A small contrastive audio-text model, trained from scratch: encoder width 128.
Rows from block 4 of the text encoder of a small contrastive audio-text model, named by matrix and row number. Rows with one number belong to one neuron. Each number is 50 + 15 x the weight over its row's rms, rounded and kept within 0 to 99. All counts start at 0.
After each neuron's rows are labels from the 100 texts, of 14848, where the neuron reaches its highest value: "tokens" is the input token at the peak. Only what is clearly more common there than usual is listed. The data: short read English sentences (LibriTTS-R). In brackets: how many of the 100.
# fc1: MLP up (text_encoder.blocks.4.mlp.fc1.weight, 960x320), inputs 0-39
# fc2: MLP down (text_encoder.blocks.4.mlp.fc2.weight, 320x960, transposed), outputs 0-39

fc1.758:06 50 50 50 50 50 50 50 21 50 50 50 50 50 50 50 50 50 50 50 50 50 50 50 50 50 50 40 50 50 13 50 50 50 50 50 50 50 50 50
fc2.758:50 50 50 50 50 50 99 50 50 50 50 50 50 50 50 50 50 50 50 06 50 50 50 50 50 10 50 50 23 50 50 50 50 63 50 64 50 50 14 50
tokens: "e" (77); "a" (17)

fc1.51:50 50 31 50 50 50 50 24 50 50 50 50 50 26 50 06 79 50 50 63 50 50 99 50 50 50 74 99 50 50 50 50 50 46 38 50 50 24 50 39
fc2.51:09 50 36 50 50 59 50 74 50 81 28 50 50 49 61 50 64 53 50 31 80 50 62 50 95 34 50 95 31 50 39 84 72 23 50 50 37 64 50 50
tokens: "t" (57); "n" (20)

fc1.332:50 79 50 99 60 50 50 50 50 50 43 50 48 50 50 64 50 35 50 50 34 89 50 37 50 86 56 50 50 26 50 50 53 85 48 66 55 50 61 50
fc2.332:45 50 39 36 52 50 19 65 50 80 82 50 52 73 25 76 50 36 50 69 60 44 50 49 61 37 45 50 50 64 41 50 50 15 50 50 50 50 38 58
tokens: "r" (60); "o" (17)

fc1.730:50 50 50 89 50 50 50 99 14 50 50 50 14 50 50 50 78 40 50 50 13 50 50 50 50 50 50 50 27 50 25 41 50 50 50 22 53 50 50 50
fc2.730:50 50 50 50 50 50 24 50 50 50 50 16 50 50 50 00 50 17 00 50 50 50 50 50 50 93 50 50 50 50 50 50 50 50 28 50 07 50 50 50
tokens: "u" (29); "l" (26); "r" (13)

fc1.108:50 50 41 99 26 50 50 50 50 50 50 50 50 50 63 50 22 50 72 50 50 50 50 77 50 50 50 50 50 50 14 50 17 00 50 19 50 50 50 50
fc2.108:50 50 50 50 50 50 50 50 50 50 86 50 50 50 50 07 50 15 50 50 50 50 50 50 50 50 50 50 50 50 31 50 39 00 50 50 50 50 50 71
tokens: "e" (92)

fc1.303:50 55 46 53 70 50 50 76 50 39 63 50 40 13 50 50 28 50 50 25 41 86 61 44 28 76 50 41 74 34 50 72 50 50 32 50 50 50 65 50
fc2.303:60 50 47 50 76 50 50 43 50 67 28 50 50 40 50 50 50 50 50 50 50 55 64 50 80 50 50 50 49 50 50 49 50 74 50 50 39 48 35 87
tokens: "i" (32); "v" (17); "a" (12); "y" (9)

fc1.635:50 50 50 50 50 50 71 84 12 50 79 50 50 13 50 29 23 65 50 48 32 59 50 50 20 79 50 50 50 21 50 50 50 50 46 59 50 50 50 50
fc2.635:53 68 55 50 50 50 50 47 50 50 50 70 64 65 48 50 50 50 72 50 55 60 64 36 50 57 53 47 68 59 50 50 50 50 50 50 50 50 15 70
tokens: "e" (86)

fc1.552:50 61 50 50 50 50 88 50 50 24 25 50 42 50 52 50 50 50 50 28 29 73 16 50 50 73 50 50 57 50 50 50 50 68 20 50 50 44 50 30
fc2.552:18 60 71 50 50 50 63 24 35 48 50 50 75 47 32 87 24 50 50 53 39 23 99 50 71 27 67 18 16 67 50 50 58 44 41 57 50 57 46 50
tokens: "i" (26); "h" (14); "o" (14); "w" (12)

fc1.44:50 50 50 50 50 50 50 50 50 24 50 68 70 50 50 50 50 50 50 50 50 71 50 50 50 50 50 67 80 50 50 50 50 50 50 83 50 50 04 50
fc2.44:50 09 50 50 50 35 96 50 50 50 50 50 50 50 50 50 50 50 50 50 50 50 50 50 50 50 50 50 50 50 50 50 50 50 50 50 99 50 50 50
tokens: "t" (78); "k" (16)

fc1.389:50 50 82 50 50 50 50 50 50 50 50 50 50 50 50 36 50 50 50 19 34 50 50 50 50 50 50 50 50 50 50 50 50 50 50 50 50 50 50 85
fc2.389:50 16 86 48 50 50 50 00 50 53 50 50 50 50 50 50 50 50 50 81 50 50 50 50 50 50 50 50 50 50 36 50 50 64 84 50 50 65 50 50
tokens: "e" (63); " " (36)

fc1.419:50 52 52 50 66 50 50 50 20 50 70 50 38 13 65 50 50 59 32 30 50 77 50 50 23 78 55 50 50 50 50 50 50 50 32 30 50 63 50 50
fc2.419:61 37 50 50 50 50 50 49 50 50 14 50 50 50 43 50 50 50 86 28 50 57 45 27 73 50 46 10 51 16 41 50 59 50 63 50 59 59 46 67
tokens: "r" (38); "i" (18); "y" (12)

fc1.138:29 50 50 50 50 60 50 72 31 50 50 50 74 50 50 00 29 50 50 50 50 50 50 50 86 18 50 50 50 50 65 50 50 50 50 27 50 50 76 50
fc2.138:50 49 50 53 50 00 30 16 57 50 50 59 50 54 50 86 50 50 48 40 44 50 50 57 50 50 59 71 18 50 21 50 50 50 50 50 50 50 33 50
tokens: " " (95)

fc1.721:50 50 50 50 50 24 50 50 50 29 89 50 58 50 50 50 50 50 50 50 03 50 32 99 42 50 50 50 50 50 50 00 33 48 79 11 50 50 50 50
fc2.721:50 50 50 11 50 50 00 50 50 50 44 50 50 50 50 50 50 50 12 50 50 50 50 50 50 50 50 50 50 02 50 50 50 50 50 50 70 57 50 16
tokens: "u" (67); "y" (16)

fc1.616:50 50 50 76 83 50 54 91 51 50 22 50 74 50 32 72 50 27 50 51 50 87 28 43 50 50 50 50 50 50 50 50 53 59 41 68 50 50 74 26
fc2.616:50 24 56 22 50 68 50 58 56 48 69 42 50 55 45 50 50 50 38 71 75 42 50 68 77 21 50 33 34 69 57 50 45 50 41 57 17 50 27 47
tokens: " " (42); "e" (34); "d" (8)

fc1.640:32 50 50 50 45 50 50 50 19 14 50 50 87 50 00 09 52 50 50 50 50 50 50 50 50 50 50 50 50 50 50 50 50 50 41 43 38 38 70 50
fc2.640:23 50 34 50 59 50 14 40 66 62 50 50 64 96 68 59 62 50 38 33 98 40 80 50 60 57 50 50 39 50 44 54 58 49 55 50 59 50 57 41
tokens: "t" (42); "r" (11)

fc1.365:14 50 50 56 50 50 76 99 50 50 08 50 78 50 13 50 50 50 50 50 49 61 50 50 50 50 83 50 30 50 50 50 78 50 25 76 50 50 99 13
fc2.365:50 50 50 51 50 50 50 24 50 50 77 30 50 50 31 48 50 50 48 50 50 35 63 50 55 43 25 56 50 55 56 50 24 50 50 30 57 50 35 50
tokens: "r" (79)

fc1.12:35 40 28 61 59 58 59 72 33 18 50 62 50 50 50 50 30 53 50 43 50 50 64 50 50 50 73 58 50 40 41 68 50 70 50 50 50 50 71 50
fc2.12:28 22 50 61 64 85 43 60 67 50 47 70 50 55 65 50 40 44 73 50 50 34 50 50 50 51 50 50 45 13 50 56 56 25 45 73 50 50 68 56
tokens: "k" (99)

fc1.712:29 50 50 76 50 50 50 50 50 31 33 50 50 50 31 50 50 50 50 30 50 50 50 39 50 50 50 70 33 49 50 63 43 19 50 50 50 50 50 50
fc2.712:41 52 63 50 50 58 50 42 50 91 50 50 51 99 50 50 50 50 66 50 50 50 50 50 50 35 50 41 37 76 22 50 48 35 50 50 74 22 50 63
tokens: "i" (36); "a" (18)

fc1.481:50 50 50 50 87 50 82 50 50 40 50 50 50 33 50 19 26 50 51 29 34 70 40 28 50 50 50 66 50 50 50 77 50 50 50 35 67 50 50 50
fc2.481:50 40 50 50 34 62 50 31 56 84 50 51 50 52 47 50 36 50 50 50 48 50 53 50 70 25 38 53 39 66 50 50 29 50 84 51 61 64 18 50
tokens: " " (57); "e" (29)

fc1.53:50 76 61 69 50 37 50 50 50 50 50 50 50 70 90 57 19 50 24 50 25 50 50 50 13 50 73 50 50 50 50 18 50 50 50 50 50 50 50 50
fc2.53:50 50 50 50 99 50 50 50 50 50 50 50 50 55 50 50 50 50 50 50 50 50 50 50 98 50 40 50 50 89 48 50 96 50 50 50 50 50 52 50
tokens: "e" (74); "u" (24)

fc1.17:50 24 50 50 50 50 50 50 68 50 50 50 50 28 50 50 50 69 72 37 50 09 16 50 00 50 50 50 50 50 50 02 81 83 50 50 31 19 50 50
fc2.17:50 62 50 50 50 50 07 50 50 50 50 50 50 50 50 48 50 50 66 50 49 50 50 48 50 50 50 50 00 50 50 50 50 99 50 50 50 66 00 50
tokens: "t" (40); "h" (17); "n" (16); "d" (7)

fc1.732:50 00 50 50 50 96 77 00 50 72 50 50 70 50 84 50 50 50 50 50 89 50 50 50 53 50 50 50 50 50 77 50 50 50 50 50 50 86 50 50
fc2.732:50 50 50 40 31 20 50 00 50 50 50 50 50 50 00 50 50 63 50 50 11 04 90 50 50 50 50 50 50 50 50 50 50 50 50 50 50 50 50 50
tokens: "i" (45); "e" (27); "n" (13)

fc1.502:50 43 50 50 50 50 61 50 23 50 50 50 50 67 50 14 60 50 50 50 94 95 50 22 50 50 50 50 50 50 88 99 50 50 50 71 50 74 08 50
fc2.502:50 87 50 50 00 50 50 50 50 74 50 25 50 50 50 50 97 50 39 50 50 50 04 50 50 99 50 50 20 50 50 50 50 50 50 50 77 50 50 61
tokens: "u" (37); "y" (22); "o" (13)

fc1.153:33 50 57 50 50 50 79 89 50 37 32 69 59 35 41 50 50 24 35 50 50 50 42 50 50 50 50 42 50 50 50 75 66 50 50 57 41 50 80 34
fc2.153:49 43 50 37 28 70 39 50 71 50 79 60 37 97 98 52 50 57 50 51 56 41 50 70 50 30 50 33 40 65 31 37 29 39 50 29 50 55 32 30
tokens: "i" (43); "e" (38); "y" (10)

fc1.488:50 50 28 62 64 62 50 68 27 25 61 55 52 50 50 45 27 49 40 43 35 59 50 50 39 50 67 50 50 41 50 50 73 83 50 50 61 39 50 50
fc2.488:38 14 06 71 79 69 50 71 50 51 54 73 50 47 50 52 41 43 50 31 52 49 50 50 50 50 50 49 46 14 50 73 63 50 50 51 50 41 68 45
tokens: "k" (76)

fc1.353:50 50 50 50 39 50 36 50 45 50 50 50 50 50 50 37 50 46 50 19 33 95 50 50 50 66 50 55 67 87 50 27 55 53 28 14 68 50 58 50
fc2.353:16 50 99 59 47 50 50 41 43 50 26 50 56 50 61 45 50 50 78 43 67 50 43 21 57 55 47 50 50 79 50 45 54 71 54 58 53 47 56 50
tokens: " " (63); "s" (14); "h" (11)

fc1.293:37 63 50 81 65 53 50 50 50 50 38 38 50 52 03 50 50 50 64 50 50 50 50 50 50 50 50 50 50 50 50 50 49 53 50 50 50 50 50 50
fc2.293:91 33 50 50 50 50 56 50 50 87 68 50 61 61 29 45 50 72 83 50 50 78 00 50 50 50 50 50 50 50 28 50 50 50 46 21 57 50 50 50
tokens: "i" (33); "r" (19)

fc1.572:50 50 50 50 50 50 50 50 07 50 50 50 50 50 50 50 50 50 50 50 50 50 50 00 50 50 50 50 10 50 50 18 50 50 50 50 50 29 50 50
fc2.572:50 50 50 50 42 19 50 31 50 50 50 50 26 67 50 50 50 50 50 50 49 50 00 29 50 50 50 50 50 50 50 50 12 50 50 50 50 50 50 50
tokens: "t" (21); "n" (15); "m" (13); "i" (13)

fc1.675:50 50 50 50 62 50 52 50 50 50 63 50 50 35 78 31 50 50 50 09 38 50 50 30 19 50 50 90 78 48 50 84 72 50 50 50 60 36 50 50
fc2.675:50 50 86 50 50 84 65 00 57 81 50 50 50 43 78 37 42 50 71 46 50 07 65 50 57 32 50 50 50 22 50 50 50 50 33 37 84 50 24 50
tokens: "e" (57); "h" (34)

fc1.325:50 50 50 50 55 48 50 78 51 33 35 66 50 48 50 25 50 50 50 39 46 50 17 50 50 50 50 50 50 47 50 67 50 50 35 48 46 50 54 45
fc2.325:14 50 50 50 43 70 50 21 50 53 30 54 50 51 51 68 50 50 33 33 50 46 50 59 59 50 66 39 50 98 50 50 58 50 27 50 57 34 50 50
tokens: "i" (28); "a" (13); "w" (12)

fc1.548:50 50 50 47 78 68 50 78 26 50 50 56 50 25 50 31 04 50 43 41 17 50 26 50 95 32 50 50 50 50 50 50 45 26 50 50 50 64 50 56
fc2.548:45 50 54 35 56 50 15 50 51 57 86 32 50 89 64 46 62 67 50 44 77 50 37 32 69 55 37 49 57 50 36 33 26 41 39 50 70 44 41 71
tokens: "r" (24); "e" (22); "i" (11)