From a checkpoint of a small contrastive audio-text model.
Model: 11.2M parameters, log mel input, encoder arch convnext, encoder norm layernorm, encoder activation gelu_tanh, encoder moe top_k, encoder num experts 4, encoder layers 12, encoder width 128, text encoder width 320, text encoder layers 10, text encoder norm rmsnorm, text encoder activation gelu.
Training: adamw at rate 0.0012, 9300 steps.
Data: trained on short read English sentences (LibriTTS-R), 26041 training examples, 91.4 epochs.
Rows from block 6 of the text encoder of a small contrastive audio-text model, named by matrix and row number. Rows with one number belong to one neuron. Each number is 128 + 24 x the weight over its row's rms, rounded and kept within 0 to 255. All counts start at 0. Numbers have three digits each.
After each neuron's rows are labels from the 100 texts, of 14848, where the neuron reaches its highest value: "fires on" is the input token at the peak. Only what is clearly more common there than usual is listed. The data: short read English sentences (LibriTTS-R).
# fc1: MLP up (text_encoder.blocks.6.mlp.fc1.weight, 960x320), inputs 240-319
# fc2: MLP down (text_encoder.blocks.6.mlp.fc2.weight, 320x960, transposed), outputs 240-319

fc1.633:141187117128128079128128128128147118120128128149128128128128128128128105128121128167147128128082128114047128130128106128112128128128128098128219084128128140144128128128128128147093208177128126110128128128128128128128128086128120074128126093
fc2.633:168128115117128147128146128117145128178114128147128128136181103171076144128128128147130128184091128128128171106131097117109130128128128102163128128178128155128129103128142127128067128128131085108128128128128128128128128130156128128128128101
fires on: " "

fc1.628:145128052128142158078115187128128115118183128125099128136128133068182128112128128128137128128139117105092128128153128126085128140128098089087128128094128119128072114128173128128157128128128204119200123135128159103103172157128128128128074128
fc2.628:109162128136153136140190128128138165136128127165128128114128095138128128176128127128114104091145106081145149125095123128128092159137141140125143122128170173155094128128078090058128106086111128168194128085094131125128074128128128115174153151
fires on: "e"

fc1.444:172128089128128128041128218178128078079151128122128128061128128065128115128128128097212104065128128128128150152128128128196128128122128128105128063128087168121112128128128112128162128128099128128128197206128128128128128128128072128128128130
fc2.444:115149201128128128128128128128143128128128128099128131128177128128128152099128128128104128176090128128128128128128128128072128082128128155128118150128128128128154199128128181128128117114128128128128128128088128077128128136141128141128134128
fires on: "h"

fc1.749:128128128128128128128195128128128082158162128104128128139128101128229128128175128098083128128128128119128104128112128160093128128128120136128128128128144145128121065128083128128128151128157128066128128203128159066097128128128200128128102128
fc2.749:128128128082128128128128128128128128138128128128111128199128128128128128128128128128117232167105128128086130118141128146111128128144106128069128123037192080128128125128128165128128128128128128128163128111128128152144128128159127128088128128
fires on: "s"; "o"

fc1.508:128172128128128091128188128128128128128095128128128077128128128128128128128128128128128128128128128128128128128128128072128128128175128106128161088128061128128128128128128128128128163124162128109128128128128046128128128135168128128128128091
fc2.508:128128128128128128128086165128160128128128128128128128128128128129128128128128128128128204255153128128128128128130128128128128113128128128128128128128134128128128128128165203128128128128128128141128128126128128128128128145081128128128128128
fires on: "l"; "h"; "n"; "r"

fc1.553:158128108093128128098128128103099081161128143098088167128163128129186128144177121095090160166128128128137099128128128128128146120167128104128102128128170128164083091128128128128124156128175128128130128175134128128128110117128128149080128128
fc2.553:128094105128104128128149116100143128142136144128146128141085105068100111128093128128132091065128168144128128131146150111128142103145122128128128128118081141096128128128160132186128128135128128128128128109132106137184123183128110145129128128
fires on: " "; "e"; "<end>"

fc1.154:128118102151096128157166128128107128128128128128141074128118099128122128128114128152147128128062128127128116128128128121136128149158103128096128070128128138128172128098087082121103156128128128124149128128080070128126135128128169066155128113
fc2.154:128128118094128128106142097128128157128098154138128128128165156162089141128118134141128128238168088169066094128134100114178164130128128090173121144142152096128155153128164128146118121128128116147128125104128115163128128137089094136128128128
fires on: "l"

fc1.175:118128161128128093128128128128112081128128128111155128128128128071139118128128128128128128128128128187131128128108175128128128128119128155128128128128082128053128128128128128167128146128128128096128128204128128128148128128107188052109128128
fc2.175:089128128128128128128128163128128128060128128101128128116128128121139097128122128157128160223132128128128096128128132161128128167061128128070128165068128081128113128128128128128118128113108128128128128150128128121128113153128128128128128128
fires on: "h"; "o"

fc1.365:107171128073186128128128128174128136128128158128128128129049128128128121102131128128128212128130139128128170128111128195149128128128127169128158128128128134128128128146115107060158128128106128101128144128183128128150156128151128128078179128
fc2.365:058081128147077189128128143108128128128128182115142076158082128174128141128115128171150148107128128128128128122166128128152128095128128156100073158118114128115128109108128128128128128120128128136114128125129112104128065128095128128114105168
fires on: "l"; "r"; "<end>"; "w"

fc1.265:128128128072128128073128128128128128090158128128128095128128085111128096128128156128128128128128128128134128128128115128128091128128091128097128128128128128128047128128128093128128143189128128131128128128128128128128128156128128122144128080
fc2.265:057128128097128128128128128106128128128128101083128128120128142128128128128128111128189153128128128128128128128128158128128128129129128128209117128128128074128091152128108129128128128128080093128094128128128128122192128102054128128128128128
fires on: "a"; "i"

fc1.525:153128128128128128128131128117097061128128169128128128144128103128192128128218128128073128128100128094128128128089071145128091131128128133128178161128164176128099056128113128097128144132128128128150128128128128066128128128128128147087128128
fc2.525:128128124151149128128121135093158128184128099119137128141128157128150109137097128135150118116095169134130166128128128128128128125157146104128126128129128090128171185084128189115149128128128087128097128103100128128190071094109165128158128128
fires on: "l"; "u"; "o"

fc1.48:128128122128077128128128121128107055141103128074106089148128117128128087145128128128098148144139112134128128128114137128128145128130128128128128128116128128128128103127129138128128177158157128128118106128128128128128128076128107133093096067
fc2.48:128124128115099153126128124128122128101142140155139125095095128103118179107106098112114128128074142148107182128133115128132128102120122128153137146162112128118171134125144104162139105077070102126156127135096122101167175188189128133128121118
fires on: "s"; "i"

fc1.244:128128128128128000128128166128128128128128128128128128128128128128128128128128128128128128128128128128128128128128128128189128128128128128128161128128128128128128128128064128033000128128128128128128128128128128128128177128128128128128009128
fc2.244:169128128128128128128128128128128128128128127128128128128128128128128128128128128128128128128128128128128128128195138128232128146054128128128128040128128128128128128128128186128128128128149128128128128128128128128190128128128128128128128128
fires on: "e"; "i"; "y"

fc1.719:128128128128170128128128128128128128128128128128128128128096128092128128128187128128128091128152157128138128106101128128128111234128128151128128128128075128128128071181128081128095128128128128066128128219128128128128241128128128128128128128
fc2.719:128128128128128128128128128128128224128128128128128128128128128128128128128128128128128192128128128128128128128128128128128128128121120128073128128128174006128058128128139119128128111128128135128128128128128128147124128160128128128164128128
fires on: "h"; "d"; "i"

fc1.157:128132128128128128128128158095128101128128128093128128155128128073128122128135128128128111128128128128128100128128128128103128128146099142128128102112128151128128128128128128128128173128153174120161128128107128096106210128128131058128128064
fc2.157:122138128135128128128186064126128162128128181118134127128094147220069128128127128132097181176161124175128135128163109148128128128108128102128144128128176170128128128118128111128065128142127128128128124133084097126146128128131194133128128128
fires on: "l"; "h"

fc1.364:128128128128128105128162128128157119128128128123128074128105128116128062128108128124154110123099108140128128145128093128113166128146128138103196128107102169088128128128079092168128189145097140128128161128199135128112128075128128080128128126
fc2.364:162112128066108161074150133128128128132154161128128155143100102121098147112128128116128161156128128131128112128110098159128168082128140128128128163128128148128104128185173134161128114128176157072128109128194193102128128169190135153102087128
fires on: "a"

fc1.408:178128128105128049128142128175128132128128128128124192098128080128128117128150128128128160128105128128128128128076128212128089128128128128106128105128128137128158101164066128133128153128145128073128181128128128128128128099167128128128128128
fc2.408:088128128066169110122067128128128157128122128100128089186127128128155128128128188126180188140162128128067128117128128167128128128094128142116128140069128030128101128098128128128143127160128137146128128128185080128128161128074128128078128132
fires on: "s"; "x"

fc1.661:128128128128136087128128167128168128128100128128128130128128128087165076128191128128128128128157128084128169128089128128128082198128155128101128128104128128128063128128128128091164161154128142104155128128128198128074128128128101128150128128
fc2.661:128128128128128128128128082128128128128128128128127128172128128143128128128077128120088128128165128128183128092118128128128128212128128099128128128186108128128128128106128128128072145172128128128073083128194128128142128128122173128128128128
fires on: "r"; "i"; "o"; "u"

fc1.381:187179168100156110128144112108085118128089128140128181128128128128128128128140128106128128091119079107128113141080112128128128128146137128147141128128169179162106105136128128082107153124145128089174128128077121128130128114178114111107128047
fc2.381:164115098120110132129139132130184128147124167139128125116169087129122128151113113088128128229157166128128146122128123122128168101128133128161110106132125128099128128148129182151181128127128072141128118145197128166128089131128128140152131158
fires on: "h"; "d"

fc1.526:128082065128128128128146128109084072128128128091139128128128090128134106128128108167128154073087128100128102128099128128128048166146107147107128128088163111128128128128152095128169148128128160089142128128128128081128160128105149108128128108
fc2.526:128135120128125128148128128128192128116128128128128128105128152084107114128098159132156127113101139128128142188187128098128168102134123097165149084128117133134160171103128141157097164128084128159096155104123102164183128110100105128106128107
fires on: "l"; "r"; "s"; "w"

fc1.81:128128104069174155079164167143128128128153128128101143122093106128128079158128180128128101128149128091128128128114089175177101141153089128072135128128128173128080093188139105107128128128128128128173166128128151128131123160128128113128128128
fc2.81:158086128135128147128130127128135104104149128164128160094166122135128118103134156128102062143140128128134128159130067079121128094144167085118128116153091128149138143128176141135156128114128114136065128116165178128100109114128050199150128128
fires on: "r"; "i"

fc1.288:128128121128111128128095128128110128105128128128142071107141128128128128128103128128128128128128102121074128128092138128210128236128128146133172067128128128084128081100104087128128128128110099108128128175128103128128158103128128061146128128
fc2.288:128128190155121128128145102128174191066128128188128124056057128128084127128128158128134074088128114128138128128128137128128128128091128128150136128131128128128178170163082129152128134128073128180132128102144128112215128128119128128168128128
fires on: "a"; "o"; "r"; "l"

fc1.57:128145128128094086149090128128120095117128131128128128128114094106128128128142144128128128142128123105128132128111128151128045128128159128128128109128056110127118087128128140128128128146195110090128128150206128128128160128128128115128128109
fc2.57:117128150128128129128162128065156084146128128128128126128128092137128128128166110114128102103082135119128128128133128143100128120119128128162109128128128159128128160173102187144092128118092154093137124128128128050158128159111128128128128097
fires on: "h"

fc1.1:128128162128180114108128183128158128142128128072077080151128128150128083128204161128128128128128041128128068128128128128128128128128128113105128103105128128128128128128128132080084178142147144128128128128128128128080244084095128128128169128
fc2.1:155171128097128128128103070128120128068128128168123136128128127105104128087128105183120167126124094138130128126111103154136118127128113128128197128090125128135128128128128117135128156154082171122091128111128147097153128128161128128124128084
fires on: "s"; "i"; "o"

fc1.603:128175120103153128128128170167128128149128128129128128128128117160128128169196128128144128148128065070128156089128062128183135115128113128128177138115128159128109128128142118077128128128128128128177153163100107128087128143128128128136163138
fc2.603:128128186128128116128128128108132181128128128128128178128173120076128128128140128120163128128128186125128128128106129156128126123128128128128068128128128105147131138163129172142151079130079128128128128128095156084130050134148128128122142128
fires on: "r"; "a"; "o"; "i"

fc1.498:128128090128128128128128100128128128128128128128148095128128128128115128110128128128128128077128128156128128128128128128128128153128110128159133128128084128128154057128130128178111128170128128048128128191128112128128141088098128128098128057
fc2.498:101128128121128128128147072128095128128128128128128186128147128128128162158143128128128247172128128128108106158135128175128128133128128103128107128128128128205128125134128168128102099128160128141106128128160128218128128128128074128128143102
fires on: " "; "r"; "<end>"

fc1.510:128128128108073131140128128114104086128128128128128107128115073128128128159128110142101115111121099094128103128093091142128128129160128128128177128128128127154128108134073128135061166180170184089128128115155158081128128128128128083128086093
fc2.510:163108128114115155107120131161121094127147144097128094135108148128092175078128128124143170170128170166109140107167109146128136094077101128145100146180128128094172097153128148143128089109128128092128104158128128128089146145132128128085128144
fires on: "s"; "e"

fc1.668:180128128077128128125105128128128090103107125128128128128172114080193128128128128096151121128126128128128093128128150128128090170128128128128128128104151128128061099116153099174156149128128113072184128147128128128055128131099128128128126075
fc2.668:103106130184128128152129124095128116149128103078128128181128127074136153105128128137155123128128128128128128132160128128065146110120128128173048121128095128128141155128140194128128128185159128159128128087129141108125128128101138129128109144
fires on: "s"; "o"; "e"; "y"

fc1.273:128128124033151128128128120128128128181147154128128128128128128128128126128128128128128128095128128128128128096128128128128128128193094128128128128128115128128078059128116128128128128128138128071128110185128128128128183171128159128128154128
fc2.273:128109118128168128087106128191150128088179128128074115128089114048178128087128128097128128128139135128128128120128128128128146106128126081128115108078034077128143141128152137179128115169104128117128128130151128203128128146128137132128128165
fires on: "s"; "r"; "l"

fc1.74:166128128128128128122128179131128128128128120128128097128128136140128128128128166108128074128143114128128128128128128128163128128116104128128128091128064158128128081128099128128039128128128128128128128188128128139128180128128128094128128128
fc2.74:133128124128128128128145122128128188190128128114111100117154178178114128138128126116128131155128128195128116093168173134114173128128101079142112128158128128095198131107116149128128128149104128153128128144115082128128158128128163153158128128
fires on: "e"; "<end>"